From a checkpoint of a small image classifier: layers 8, 64.1 epochs.
Rows from block 3, named by matrix and row number. Rows with one number belong to one neuron. Each number is 128 + 32 x the weight over its row's rms, rounded and kept within 0 to 255. All counts start at 0.
# fc1: MLP up (model.blocks.3.mlp.fc1.weight, 1024x256), inputs 215-255
# fc2: MLP down (model.blocks.3.mlp.fc2.weight, 256x1024, transposed), outputs 215-255
fc1.296 [155 145 100 128 128 128 128 128 128 128 128 111 128 188  82 113  40 128 128 128  77  81 170 128 166 158 167 128 138 128 128  69 128 171 128 128  51 130 128 128 126]
fc1.297 [ 55 159 128 125 128 128  67 176 128 120 128 128 112 191 135 128  89 128  40  57 128 138 150  71 123 128 128 128 128 128 129 128 128 128 128 128  89 128 195 128 128]
fc1.299 [128 148 121 146 103 128 135 128 128  58 128 128 215 128 128 108 128  35 128 128 128 128 182 111 108 128 128 128 128 108 128 128 168 159 128 128 128 115 157 128 128]
fc1.300 [128 128 128 104 128 128 148 128 128 200 180 128  67 190 128 129 162 128  59 128  47  84  85 183 137 128  72 128  69 128 115 135 128 128 128 156 128 158 128 128 128]
fc1.301 [128 128 154 218 104  89 128 128 128 164  85 128 173  66 128 130 128 128 210 128 128 128  78  83 138 128 128 128 102 101 128 128 128 128 146 128 128  92 157 196 128]
fc1.302 [181 128 157 144 128 188  39 123 128 128 128 188  95 150 139 136 128 104 128  53 128 131  69  88 201 186 130 180 149  87 149 128 163 128  96 128 138 127  88 128 128]
fc1.303 [128 128 128 117 139  96 128 215 128  98 168 161 128 128 128 125  72 142 128 193 130 116  52 128 128 175  93 112 156 238  53 181 123 142 128  56 128 128 128 128 117]
fc1.304 [166 128 106 177 169 128 133 106 144  93 128 101 161 104 128 172 128 116  86  95  56 175 102 158 154 128 156  72 154 128  92 168  36 128 128 114 132 116 128 128 103]
fc1.305 [128 128 128 128 165 128 128 128  92 128  56 128 128 124 128 128 201 128 128 128 101 165 128 107 112 128 107 128 128 146 128 144 128 128  95 128 128 239 128  95 209]
fc1.306 [109 116 122 153 128  33 128 128 178 128 128 128 128 128 135 128 128  92 126 164 188 128 151  86 128 120 128 128 128 129 130 128 162 128 128 128 128 128 190 153 127]
fc1.307 [128 115 115 128 169 128 128 128 128 128 128 128 162 124 175 127 128 158 202 128 128 207  99  91 128 141  67  57 128 128 145 154 127 128 128 181 128 128 128  58 186]
fc1.308 [128 128 128 166 165 128 128 147 128 128 128  16 128 125 128 115 128 128  42  63 128 128 128 187 128 128 139 143 112 128 128 105  26 188 128 128 249 128 128 107 128]
fc1.309 [128 235 159 194 128 178  88 108 132 128  62 128 155 181  85 128 240 119 128 125 110 113 128 153 128 128 103 160 128 156  83  87 128 198  88  88 128 165 137 161  56]
fc1.310 [128 128 128 137 128  72 172  44 128  81 236 128  52 128 128 107 128 128 128  84 237 128 128  14 128 128 128 128 128 128 128 128 199 128 128 159 128 128 128 128 128]
fc1.312 [128 128 162 128  87  57 128 128 128  60 128 203 153 125 128 128  72 128 132 128 128 103 174 128  91 128 128 128  99 128 125 119 128 128 128 128  85 128  33 129 108]
fc1.313 [128 128 128 128 255 128 128 128 128 128 128 128 160 128 128 181 128 101 128 128 128 112 152 163 128  87 161 140 128 169 128 128 104 101 128  98 128 128 128 128 128]
fc1.314 [128 129 119  83 128 128 137 128 128 128 128 128 128 128 146 131 128   4 130  73 128  89 128 112 128 237 121 153 165 161 128 112  87 128 128 128  56 203 125 128 128]
fc1.315 [128 179 128 110 128 130 105  88 180 128 128 128 120 128 128 183 158 155 128 152 128 128 137 143  69  95 128 155  83 128 128  99 128 170 157 169 154 118 112 122 163]
fc1.316 [171 158  88 128  99 128 128 162  70 168 168  95 172  97 128 126 132  55 173 128 134  71 152 128  83 198 128 122 167  20 148 103 136 171 103 128 171 214  77 141 128]
fc1.317 [128 128  79 128 128 128 128 128  87 171  92  62 119 128 214 128 171 128 172 128 128  99 128 108 128  12 128 128 128 128 128 194 128 135  84 141 119 184 128  93 111]
fc1.318 [128 179 130  73 175 172 127 128 128 114 126  68 128 128 128 128 128 105 103 116  74 128 128 119 122 128 241 115 128 128 128 122 128 112  81 152 128 128 128 155  83]
fc1.319 [128 128 128 184  61 128 128 152 128 128 128 116 147 184  64 128 162  93  67 129 128 117  45 128 128 128 115 128 128  80 178 151 142 128 166 179 128 128 109 128 128]
fc1.321 [136 163 128 128  76 128 209  78 175 128 207 128  67 128 128 128 154 128 104 128  85 130 150 134 196  99 128  65 102  97 128 128  29 128 128 128  10 101 152 180 128]
fc1.322 [128 181 206 187 110 128 128 128  85 139 128 128 168  95  79 128 126  93 128 128 128  98 128 128 128 125  51 128 128  78 118 128 116 150 128 117 137 227 128 128 122]
fc1.323 [ 84 128 128 128 128 132 128 102 128 128 128 128 128 177 128 122  93  84 156 151 128 185 128 128 184  96 171 164 128 128 128  69 146 128 128 128 122 108 128 128 167]
fc1.324 [146 199  88 127 128 106 123 165 190 128  74 128 134 128  47 128 128 128 128 128 159 188  83 128 128 128 249 128 131 128 128 119 120 128 107 201 128  95 128 157 128]
fc1.325 [128 127 128  59  93 128 149  96 173 152 128 128 128 119  67 163  95  89  83 128 206  68  51 128 153 128 128 128 128 128 128  78 143 128 128 133  59 128 193 121 131]
fc1.326 [ 97 128 128 101 128  75 128 128 128 128 128 128 128 128  74 142 128 128 126 183 128 128 128 173 128 128 209 128 128 125 164  40 128 128 145 128 128 128 128 155 128]
fc1.327 [154 128 128 128  73 159 128 128  50 105  48  71  84  73 139 154 128 217 128 128 128 128 128 128 128 169 120 128 128  80 128 157 128 174 128 114 128 112 126 146 128]
fc1.329 [128 110 128 144 148 236  96 128 156 128 128 128 203 192 105 112  78 128 163 131 139 119  44 128 218 124  91 128 128  92 193 144 109 110 135 126  81 128 117 109 128]
fc1.330 [128 128 128 128 128 134 153 128 170  92 128  88 128 128 128 128 184 128 125 128 128 128 128 133 143 114 128  78 204 128 200 188 128 128 128 129 128 128 128 128 105]
fc1.331 [106 128  90 128  96  63  92 128 128 120 110 128 196  32 144 170 128 101  68 128 128 185  65  96 145 128  58 128 128  73 128 174  73 128 128 128 128 128 128 128 128]
fc1.332 [ 94 128 174 153 128 128 129 128 128 128 149 128 136 159 128 128 128 123 160 140 129 128 101 141 128 128  41 128 132 127 155  83 128  88 224  11 227 128  84 128  86]
fc1.334 [128  54 153 120 128 128 128 125 108 153  83 128 128 128 130 128 169 128 128 128 115 113 128 128 128 147  74 100 148 190 153 128 128 189 130 128 128  80 112 128 128]
fc1.335 [ 91 128 128 166 128 128  74  73 128 128 128 121 128 195 163 128 156 128 128 144 136  86  83 162 137 128  84 112 128 113 110 128 140 183 128 128 128 135 128 127 113]
fc1.336 [124 171 128  43 128 128  69 185 177 131 128 128  30  52 128 189  97 172 128 145 128 128 128 128 128 195  49 128 128 128 128 175 128 128 236 193 128 208  99 128  71]
fc1.337 [108 128 128 174 103 128 128 128 128 142 128 172  60 161 110 144 128 128 128  49 128 128 128 189 128  66 128 128 118 128 128 128 100 142 188 145 167 128 128 201 128]
fc1.339 [108 128 150 128 115 128 147  63 128   0  75  89 128 138 128 156 128 198 128 128 143 128 128 120 109 128 143  52 128  72 167 128 128 128 194 128 154 128  89 133 104]
fc1.340 [128 128 128 128  37 128 128 128 128 128 156 128 128 128 128 128  68 128 128 128 128 159 128 190 145  17 128 128 128 128 128 128 128 128 128 128 128 173 128 128 128]
fc1.343 [128 152 128 128 237 128 128 128 128 128 128 128 148 128 153 144 128 128 128 128 128 128 128 128 128 128 153 128 113  43 128 128 128 128 128 120 128 140 128 128 128]
fc1.344 [128 128  53 128 128 142 128 128 174 198  82 128 133 128 152 140 128 128  90 128 187 128 128 128 128 128 128 141 128 128 137 188  78  79 128 128 128 104 128 134 128]
fc1.345 [ 81 128 128 119 128  37  70  99 128 128 128 134 128 128 128 128 128 128 128 112 128 128 122 105 128 174 116 100 128 205 128  57 128 119 125 222 136 156 128 110 128]
fc1.347 [110 152 128  72 184 128 128 207  78 128 128 128 128  73 128  94 128 128 128 172 128 128 128 128 128  78 128 128 117 158 128 140  83 150 132 146 179 128 155 128 128]
fc1.348 [128 128 103 128 128 128 167 128 128 138 128 179 128 128 128 104 128 128 128 128 156 106 128  81 116 192 128 182 128 128 128 128 128  78 128 128 158 123 199  81 158]
fc1.350 [128 156 112 128 128 184 128 128  91 183 128 165 110 171 137 128 128 178 128 166 183 128 128 103 170 138  89 241 128  72 128 142 167  87  92 195 128 209 143  74 158]
fc1.353 [112 183  55 189 128 128 128 128 128 128 128 128 128 190 128 169 128 128 120  65 128 128 128 128 128 100 128 128  48 128 159 128 121  66 100 104 128 184 128  57 150]
fc1.354 [ 61 117 153 128 186 200 128 128 128 128 157 128 128 105 143  15 170  86 128 128  99 128 128 128 112 128 128 128 128 129 128 199 128 204  56  70 190 128 128 128  53]
fc1.355 [128 128 148 128 128 128 128 128  81 128 128  40 151 128 120 152 128 104 114 128 128 191 128 127  78 128 129 128 128 153 128 171 104 135 168 128  78 253 179 192 128]
fc1.356 [140 146 128  93 128 144 161 128 128 128  52 156 128 166 101 128 131 128 128 151 128 170 148  85 143 113 128 153 106 128 147 128 128 128 128  98 106 175 128 128  95]
fc1.357 [128 118 128 158 128  83  94 128 128 128 128 128 128 128 128 181 112 128 128 128 107 128 160 128 137 209 128 128 128 128 212 128 157 128 136 135 128 122 128 128  55]
fc1.358 [128 128 122  66 128 128 128 128 128 190 128 128 175 128 128 184 181 128 128 128 128 128 128 102 128 128 128  32  16 128 159 128 128 189 128 128 228 128 128  35 244]
fc1.359 [128 163  87 117  52 128 128 187 128 128 128  26 128 128 128 121 128 128 127 159 109 122 128 128 117 128 128 128 128 162 125 136 168 128 109 128  78 124 128  49 114]
fc1.360 [128 129  75  84 123  93 157 128 128 128 128 128 128 128 128 181 109  98 211 128 128 128  86 152 128 148 128 183  62 128 128 178  84  58  42 207 128 128 167 120  95]
fc1.361 [ 88 119 128  93 128 162  78 102 128 205  78 128 183 101 123 128 128  98 128 128 182  38 128 106 128 130  89 128 128 149 128 128 128 128 104 128 128 166  64  92  78]
fc1.363 [ 91 128 128 128 128 165 128  85 124  73 128  68 128 121 128 128 128 143 128 128 128  87  63 128 168 128 128 128 176  71  92 128  42 128 180 128 158  86 128 171 115]
fc1.364 [112 170  52 119 128 132  30 128 128  45 162 128 129  31  59 128 154 128 128 128 128 128 140 128 128 147 157 168 128 128 163  98 128 148 128 128 100  87 128 128 128]
fc1.365 [ 84 128 128 164 128  58 128 128 142  76 113 128 128 128 216 173 157 128 128 128 200 128 128 128 128 104 128 128 165 128 103 128 183 128  91  73  63 128 228 128  80]
fc1.366 [137 128  33 128 160  76 128 128 128 210 123 128 128  43 128 128 158 209 128 118 144 128 119 128 171 128 124 121 128 150 128 155 149 128 128 128 128 121 175  37 128]
fc1.367 [ 99 128 128  93 145 152  50 157 128 182 128 149 134 116 128 110 128 128 106 128 128  91 128 143 128 128  25 158 128 128 158  95 128 163 128 128 128 189 160 128  83]
fc1.368 [128  55 128 128 128 128 128 128 255 128  90  85 128 128 128 169 128 102 128 128 156 128 161 174 202 128 128 128 138  94 128 128 128 128 171 128 128 128 128 128 128]
fc1.369 [128 128 149 113 156 117 128 186 146 128 101 180 129 128 128 190 128 196 128 130 128  71 149  86 143 128 128 128 128 124 128 128 140 133 114 128 107 216 207 128 129]
fc1.370 [168 128  30 115 209 209 128  72 129 128  68 128 177  89 128 123 128 144 128  63 108 200 128 128  82 128 210 182  73 128 155 128 103 169 157 202 128 157 194 128 128]
fc1.371 [196 166 137 177 128 128 111 128  94 112 151 162 128 146 128 131 181 128 151 147 138  84 172 194 174 149 128 156  61  63 145 128  74 128 107 128 128 115 169  99 150]
fc1.372 [ 99 162  45 128 128 128 128  79 128  96 208 128 128 128 128 128 128 141 128 108  96  51 128 110 128 128 111 128 128 128 128 128 128 119 128 128 128 156 125 128 128]
fc1.373 [ 70 208 128 228 128 144  66 159 128  51 128 128 128 128 128 128 128  40 128 128 127 155  99 130 176 128  91  53 128 128 199 128 135 125 128 105 119 132 152 128 128]
fc1.374 [ 97 128 128  93 128 180 128 128 128 201 128 128 200 206 231  82 111 128 128 128  17 129 128 108 145  71 128 128 128 146 169 178 128 103 128 128 128 155 128 120 128]
fc1.375 [ 77 128 107 128 128 128 111 128 128 128 128  94 154 192 128 128  95  48 212 128 128  69 128 128 128  96  71  64 128 151 128 128 128 164 128 176 145 163 128  83  89]
fc1.376 [128 128 128 124 128 128  76 128  91 120  70 174 128 128 128 148  72 145 154  62 127  58 128 155 107 128 128 128 109 194 146  64 128 184 189 100 128 171 128  88 137]
fc1.377 [128 128 222 128 246 128 128 128 128 134 100 128  84 128 128 128 148 128 128 128 170 128  11 128  96 128 128  55 128 128 132 128 128 128 128 128 128 169 128 165 177]
fc1.378 [128 128  35 128 128 128 128  84 128 128 128 128 128 128 177 128 128 128 128   0 159 128 128 128  65 128 129 128 186  70 169 128 128  77 209 128 128 159 128 128 128]
fc1.379 [ 94 128 149  98 128 110  81 128 128 128 105 128 128 182 121 154 128 128 128 128  85 173 128 137 152 138 128 171 154  90 174 120 147 139 104 128 137 160 128 106 178]
fc1.380 [128 158 102 128  91 106 128 182  85 128 114 128 128 128  86 128 128 128 128 128 170 128 167 154 128 186 114 253 128 128 128  91 128 128 148 128 128 132 128 189 128]
fc1.382 [128 128 128 158 128 218 165 132 128 102 157 128 140 147 102 128 128  81  73 128 128 175 186 190 112 141  98 128 168  22 128 154 128 116 118 217 114 174  84 128 168]
fc1.383 [142 128 128 208 128 128  99 128 209 128 128  53 177 128 128 145 128 162 137 128 142  89  84 144 128 159 145 128 149 134 131  97 128 128 128 128 128 130 128 128 173]
fc1.384 [128 128 128 128 128 128 128 128 128 123 218  97  85 128 128 128 128 128 128 128 128  62 128 125  41  82 128 128 128 188 128 128  30  79 128 128 128 128 128 128 128]
fc1.387 [137 189 163 106 154 193 128  94 178 105  85 128 127 100 128 128 128 128 157 115 175 106  75 142 128 126 128 130 145  94 226  80  92 154 128 172 170 142  94 128  34]
fc1.389 [109 128 200 129 132 128 128 191 128 204 162 145 128 128 128 136 210  99 167 113 128 128 128 129 128 128 150 128 128 128 128 128  99 136 108 138 128 128 128 128  88]
fc1.390 [128 128 124 128 128 128 135  72 128  88 128  85 128 128  95 128 128 161 128 128 134 144 128 107 202 111 128 128 128 128 173 128 144 227  90 129 126  75 128 128 128]
fc1.391 [128 128 128 128 189  90  42 129 158 128 128  91 128 202 139 180 120  87 162 128 128 195 158 128 140 173 133 128 124 128 104 128 128  67  99  65 151 128 132 128 177]
fc2.296 [128 128  91 128 184 128  65  85 128 128 143 128 161 128 128 128 142 128 116  69 128 128  69 128  85 128 156 128 121 107 128 166 128 128 126 128 151 128 195 108  76]
fc2.297 [205  13 149  86 164 128 128 150 128 128 128 128  84 157 128 155 166  75 128 128 128  91 128 128 117  50 103 128 211  91  53 128 128  66 128 128 128 213 128  93 128]
fc2.299 [148 183 180 128 128 151 157 137 128 154 128 128 128 128 106 128 128 128  93 115 188 138 128 145 128 104 128 185 167 128 128 128 128 128  70 128 128 151  97  58  49]
fc2.300 [128 136 128 146 105 128 144 106 121 198 128 187 107 128  84 128  53 128 128  57 128 128 128 167 128 106   5 128 210 179 128 128  80  85 128 170  95 128 128 128 231]
fc2.301 [128  75 123 142 161 128 128 128 129 128 128 128 114  56 128 145 128 128  88 128 155 128  77 128 128 128 128 128 128 128  70 128 128 127 128 128 185 184 128 128  84]
fc2.302 [124 128 142 128 167 127 128 128 128 128 128  93 160 128 128 154 128 128 128 128 128 163 128 128 215  43 137  58 128 128  65  18 133 128 141  69  70 128 128 128 150]
fc2.303 [149 128 128 170 151 128 128 108 128 128 128 128 128 128 128 128  19 128 187 128 232  59 162 169 128 128 132 130 128  75 141 100 150 128 150 183 130 227 128 128  96]
fc2.304 [120 128 142 184 128  69 128 128 128 128 128 128 190 143 163  58 128 128 168 153 114 140 128  77 111 128 128 123 128 128 128 172 189  87 132 168  76 126 108 128 147]
fc2.305 [199  44 128 128 128 128 128 128 128 101 128 128 156  91 128 128 128 128 128 128 128 128 128 114 165 128 128 242 128 128 128 158  27 128 128 128  96 106 128 128 128]
fc2.306 [128 128  70 128  76 190 128 128  77 128  74 128 128 128 128 128 128 117 128 128 128 128 128 128 128 128 128 180 128  99 128 120 128 128 128 128 128 161 128 128  92]
fc2.307 [128  89  82  71  93 172 167 128 113 128 127 128 171  98 117  89 128 128 151 128 139 128 130 128 165 128 128 128 112 161  39 128 128  26 103  90 144 216 167 143 110]
fc2.308 [128 121  81 128 128 107  83  49 128  58 192 128 128 128 128 115 132 138 128 106 128 201 111 164 128 179 128 163 183 128 177 128 109 171 151 133 128 124 151 128 164]
fc2.309 [128 128 167 222 128 146 193 121 212 128 128 119 142 128 117 114  65  71 128 172 135 135 139 116  79 127 167 156 120 141 126  98 128 128 145  81  81 117 138 128 193]
fc2.310 [128 128 128  81 128 128 239 128 128 116 128 128 128 128 128 128 193 128 128 141 128 128 100 160 128  63 158 128 128  73 128 128 128 128 128 128 128 128  60 128 128]
fc2.312 [128 128  29 128 128 128 128 116 128 135 128 125 128 128 128 128 128 125 128 255 148 128 128  69 227 128 128 128 128 128 134 128 128 163 128 128 128 164 216 128 128]
fc2.313 [128 128 128 128 104 128 128 128 128 128 128 187 128 128 128 128  15 128 128 128 128 159 107 128 149 128 128 196 128 118 196 128 144 128 169  99 128 128  65 128  75]
fc2.314 [128 193 218 194 128 128 128 128  46  87 121 128 128 128 131 128 128 128 149 112 128 128 199 115 128  96 107 128 128 120 148 167 128 224 128 128 128  91 128 128 140]
fc2.315 [132 120 108 128 128 128 111 128 128 177 142 122 128 117 128 138 127 159 128  56 128  72 128 253 109 128 133  86  80 164 129 204 223 128 128 128 128 158 141 128 128]
fc2.316 [128 128  81 169 119 129 106  76 128 151 124 145 207 140 176 115 128 129 128 128 128 128 203 128 182  77 128 105 102 128 128 149 170  70  94 128  91 152 128 175  92]
fc2.317 [173 128 128 128 128 134  43 147  44 128 113 128 135 109 112 128 101 128 108 128 128 128 209 154 128 158 128  63  55 136 122 130  91 128 139 128  93 128 125 143 158]
fc2.318 [108 128 128 154 128 182 207 144 128 135 128 207 171 201  63 128 128 177 138  88 106 128 128  92 138 128 128  55 128  88 128 128  78 150 128 128 128  73 128 128 132]
fc2.319 [ 84 121  93 119 143 136 128  82 121 128 134 182 128 128 128 119 128 104 161 187 128 118 196 147  87 142 124 147 131 110 159 128 108 114 108 112  99 136 115 128 128]
fc2.321 [ 94 123 109 128 107 128 145 154 186 184 155 128 128 164 124 128 128 128 126 128 128 128 145 128 155 131 132 128 128 128 126 128 130  89  80 128 128 128 111 125 141]
fc2.322 [171 128 128 128 128 128 128 128 128  58 118 113  70 128  94 128 123 128  78 128 152 128 128 128 128 128 123 128 128 170  91 128  84 128 128 165 128 128 168  94 128]
fc2.323 [167 128  97 191 128 128 195 132 128  92 136  78 146 128 116 128 171 128 147  38 153 158 182 128 118 126 159 128 167 159 128 128 142  86 207 128 138 128 132 170 148]
fc2.324 [138 128 128 128 128 128 151 135 128 109 128 180 128 128 168  72 128 128 198 180 112 128 128 155 137 184 218 190 109 106 128  86 128  56 128 139  99 128 128 128  66]
fc2.325 [128 148 128 128 131 162  82 194 128  63 214  91 128 185 128  28 116 147 128 128  79 120 128 128 128 128 128 132 130 149 128 186 103 111 128 128  88  91 128 128 158]
fc2.326 [128 128 128 128 128 114 107 181 128 128 137 110  90 200 159 103  88 128 128  97 133  93 128 128 123 139 128 154 128 183  98  64 128 128 142 108 128 128 128 138  71]
fc2.327 [128 134  63 128 128 151 168 128 128  88 128 145  97 128  48 128  61 128 156 133  95 128 111 131 161 107 128 177 128 128 128  96  92 147 128 128 128 133 231 180 194]
fc2.329 [128 128 194 107 206  82 128 148  77 128 157 171 189  85  73  84 102 128 210 128 168 116 128 157 128  94 128 134 128 128 128  98 110 123 144 128 119  88 128  74 128]
fc2.330 [128  53 128 128 202 113 128 128 128 128 128 128  88 120 128  93 128 104 128 128 195 160 128 128 128 210 128 128 152  96 231  65 128 168 128  95  84 128 128  18 128]
fc2.331 [128  83 128 128 113 164 128 128 128 143 128 204 128 159 128  88 181 154 161 128 135 128 128 177 128  99 128 128 128 160  74 169 128 142 128 128 156  31 128 128 128]
fc2.332 [128 124  83 128 118 128 102 129 150  91 128  95 117  85 153  73 107 128 128 190 115 128 145 143 112 128 128 128 128  94 128  78 128 128 147 128 189 163 104 129 205]
fc2.334 [128 128 193  79  71 146 114 128 128 128 128 209 128 128 101 128  42 128 128 160  84 197 101 128 150 128 138 102 128 152 128 128 173 128 160 108 173 133 128 128 128]
fc2.335 [128  80 143 128 128 204 132  88 128 128 128 128 169  58 128  96  68 128 128 128 128 128 128  59 207 128 128 181  87 128 128 128 144 128 128  65 124 128 128 100 128]
fc2.336 [188 128 141 128 128 128 156 128 128 128 128 128 128 118 128 128 128  68 128 128 117 130 128  93 128 128 177 128 128 102 156 128  86 128 128 128 128  99 128 128 128]
fc2.337 [125 128  99 116 128 162 142 128  82 128 142 203 100 128 128  96 128  69 128 160 128  86 128 128 112  85 156 128 143  47 128 138  79 128 112 128  88 128 105 128  96]
fc2.339 [172 128 128 128 117 128 128 161 132  88 111 128 128 168  39  92 128 128 151 209 114 128 128 161 128 128 147  68 128 139 128  57 107 104 128 128 196 128 161 128 128]
fc2.340 [128   0 128 183 128 128 128 128  81 174  68 128 128 128 128 128 128 197 128 128 153 128 128 128 128 176 128 161 207 111 128 195 128 128 128 128 175 128 162 128 128]
fc2.343 [128 128 128 128 128 145  53 208 128 128 128 128 128 128 128 128 184  46 128 128  92 174 128 128 128  36 128 128 128 169  87 128 128 128 128 128 128 168 128  75 128]
fc2.344 [207 169 111  59 122 128 140 147 197 128  80 139 150 132 109 125 128 121 122 128 128 155 203 140 133 121 108 183 176 121 144 104 128 128 128 193 128 140 128  86 131]
fc2.345 [128 128 109 128 153 128  98 157 128 128 206 131 131 146 128 138 156 128 140  85 100 128 150 128 168 128 108 157  72 165 128 128 120 128 169 200 148 128 128 128 107]
fc2.347 [128 128 172 117 128  85 106 128 147 126 116 128 128  54 128 128  41 128 128 139 111 219 128 110 129 146 128 128 128 132 128  90  88 128 128 130 139  49 128 128 128]
fc2.348 [122 114 128  89 128 128 128 128 176 128 128 128  92 150 159 128 128 157 180 128 134 166 201 168 144 242 126 121 128 128 123 106 128 128 224 186 128 134 212 171 156]
fc2.350 [147 115 165 146 180 128  93 128 128  80 128 128 113 125 128 161 128 128 128 169 118 128 105 128 128 128 128 111  90 151 128 124 162 128 121 128  69  70  63 128 128]
fc2.353 [119 146 128 109 128 128  61 128 128  71 177  85 128 128 124 119  71 128 128 144 128 128 128 128 128 128 193  98  79 143  93 205  55 155 159 128 220 111 128 104  27]
fc2.354 [128 193 171 163 201 128 141 128 128 128 128 128  96 128 128  78 128 128 186 128 131 128 128 116 171 128 128 128  90 128 172 128 128 128 128 128  88 128 161 128 140]
fc2.355 [ 88 128 121 128 128 196 128 128 207 128  59 128 128  54 128 128 128 128 128 128 146 128 139 144 176 136  63 128 128 128  68 128 128 128  64  64 178 128 128 128 128]
fc2.356 [182 129 128 126 128 120  20 128  82 128 128 128  89 128 113 128 128 141 127  95 213 128 128 128 109 144 128 126 128 128 101 128 150 128 128 152 128 128 128 128 105]
fc2.357 [128 111 128 128 209 128  98 128 128 121 128 128  44 128 128 128 203 128 128 128 149 167 128  92  90 196 128 194 146 128 106 128 128 180 156 128 128 128  74 128 128]
fc2.358 [128 192 128  95 128 128 128 185 128 175 128 128 128 139 142 128  96  87 128 128  22  96 185 128 128  34 162 128 128 128 128 204  76 128 107 128 196 128 231 128 128]
fc2.359 [110 128  90  66 118 128 178 128 141 153 207 194 128 160  97  85  30 128  67 128  63 128 138 116 119 117  33 164 191 128 145 216 128 128  85 148 119 128  92 121  70]
fc2.360 [128 128 128  93 179 197 106 176 128 128 128 159 128 128 183 128 121  88  91 128 123 128 128 128 138 128 112 128 128  89 128 128 168 128 153 174  83 128 128 128 119]
fc2.361 [ 41 164  69 175 128 149 124  83 145 128  66 197 128  85  84  76 138 104 103 137 128 128 172 171  91  48  81 178 124 128 183 140 101 132 153 103 153 128 138 117  60]
fc2.363 [128 128 139 128  27 128 128 128  69 128 128  92 128 128 198 128 140 128 128  71  81  70 128 128 115 128  70 128 128 128 128 128 128 128 128 128 128 128 128 128 204]
fc2.364 [128 128 180 109 128  23 128 210 156 158 128 128 128 232 128 154 128 128 105 211 128 128 128 128 128 114 128 128  31 111  55 128 128 128 128  38 128 149 128 136 180]
fc2.365 [128 128 128 113 128  76 128 128 128  81 183 212 128 128 128 128 166 128 182 128  94 128 202 117 122 128 128 185 146 128 128 128 128 128 128 128 115 128 128 241 128]
fc2.366 [128 128  97 173  96 128 128 150 128 165  95 125 168 128 112 132 128 116 128 152 119 128 128 128 128 128  96   0 128 128 128 128 128  60  68 128 162 128 128 128 128]
fc2.367 [142 128 128 158 177 120 187 112 128 127  96 147 128  95 128 101 151 101 180 128  41 128 141  82 217  32 128 108 148 128 128 128 157 169 128 128 128 128 128 157 100]
fc2.368 [128  59 128 128 128 128 128 135 128 132 128 128 128 128 100 128  94 128 128 128 128 103 194 123 128 128 128 128 128 128 128  91  56 128  62 128 128 168 172 149 128]
fc2.369 [128  73 192 128 115 128  50  61 128 128 128 128 128 164  79 150 128 128 177 141 158 128 128 128 104  96 105 128 141 128 129 196  90 109  70 128 167 128 128 128  71]
fc2.370 [220  88 128 171 128 128 128 128 128  82 128 128 128 128 128 146 104 128 154 128 128 141 128  82 147  69  39 128 128 128 142  98 106 128 128 168 128  82 128 128 128]
fc2.371 [124 114 128 128 128 179 175 142 128 128 152  76  77  79 128 126 171 102 163 128 102 184  63  51 128 128 113 147 128 155 128 128 183 128 108  83 128 142 128 128  72]
fc2.372 [128 162 128 128 128 128 107 173  96 128 128 128 128  91 164 143 128 128  72  91 128 128 128 128 130 106 206 114  56 109 128 128 135 128 128 128 153 128 128  97 132]
fc2.373 [160 128 128 113 128 128 140 128 133 198 128 160 128 128  56 128 128 128 128 128 128  77 153 128 143 128 128 128  94 112 128 141 120  90 117 128  78 165 172 115 137]
fc2.374 [218 128  73 142 128  78 130 154  73 128 128 128  67  57 128 128 128 196  90 128 128 118 128 128 128 128 128 128 114 128 155 179 201 148 141  47 139 129 130  99 128]
fc2.375 [128 183 128 128 128 128 106 128 128 128 158 128  82 120 128 133 126 146 121 143 139 128 212 128 128 128 128 102 115 128 128 128 128 128 128  38 149 150 128  82 141]
fc2.376 [191 128 128 105 101 176 128 136 129  75 109  85 130 143  90  79 137 157 147 128 189 128 115 150 161 128 214 138 122  83  84 128  62 159 128 128 128 128 127 128  79]
fc2.377 [154 209 128 128 128 128 186 128 204 128 128 225 146 140 128 128 117 128 128 128 128 168 128 128 123 128 128  76 190 128 128 128 128 128 158 112 128 128  85 185 128]
fc2.378 [128 128 128  69  75 128 128 128 128 178 128 128  62 156 128 129 128  47 128 128 149 128 125  62 193   0 128 128 128 128 128 179 128 165 128 128 128 128 128 128 128]
fc2.379 [ 99  39 162 128 128 109 150 144  84 165 153 176 102 128 128  93 128 144  94  96 128 155 152 128 117 128 128 175 128  81 128 128 128 188 133 125 121 102 128 106 105]
fc2.380 [176  51 159 128 128 128 128 128 128 128 125 128 128 128 186  45 100 199  41  96 163 128 108 128 128  81 118  79 116 128 124  70 140  61  81 128 128 128  97  71 148]
fc2.382 [126 137 152 127 158  72 129 128 116 231 108 114 128 133 115 128 128 117 173 128 128 138 128 102 133 128 128 128 128  68 128 146 170 145 181  94  99  59  70 128 169]
fc2.383 [128 128 180 128 128 128 182 161  71  98 128  97 151 128 128 128 179 128 157 149 128 108 158 128 128 144 128 133 128 103 128 128 128 105 128 128 128 196 128 128 124]
fc2.384 [ 12 128 128 128 142 128 128 128 128 128 128 128 128 110 193 128  91  49 128 128  98 112 128 220 221 173 128 126 201 128 128 112 128 128  69 128 131 218 128 128 128]
fc2.387 [160  95 128 128  95 128 160 128 128 128 204 128  44 128   0 110 128 160 143 149 128 114 128 128 168 128  88 128 131  96 128 170 128 128 128 128 128 128 128 128 128]
fc2.389 [121 128 173 128 149 128 128 199 125 128 148 160 128 128 119  66 177 128 194 128  91 128 128 128 172 128 107 191 128 128 128 128 221 119 128  98 128 128 128 128 128]
fc2.390 [130  83 128 181 107 144 120 128 128 128 128 124 108 139 128 128 128 128  93 128 128 216 121 239 116  78 128 128 128 128 128 128 180 128 128 172 128 128 128  45 128]
fc2.391 [ 68 150 118 113 128 128 128 128 128  85  77  93 141 128 132 226 143 118  22 140 208 108  61 175 165 128  66  70 128 128  91 146  68 147 168 134 128 128 152 129 128]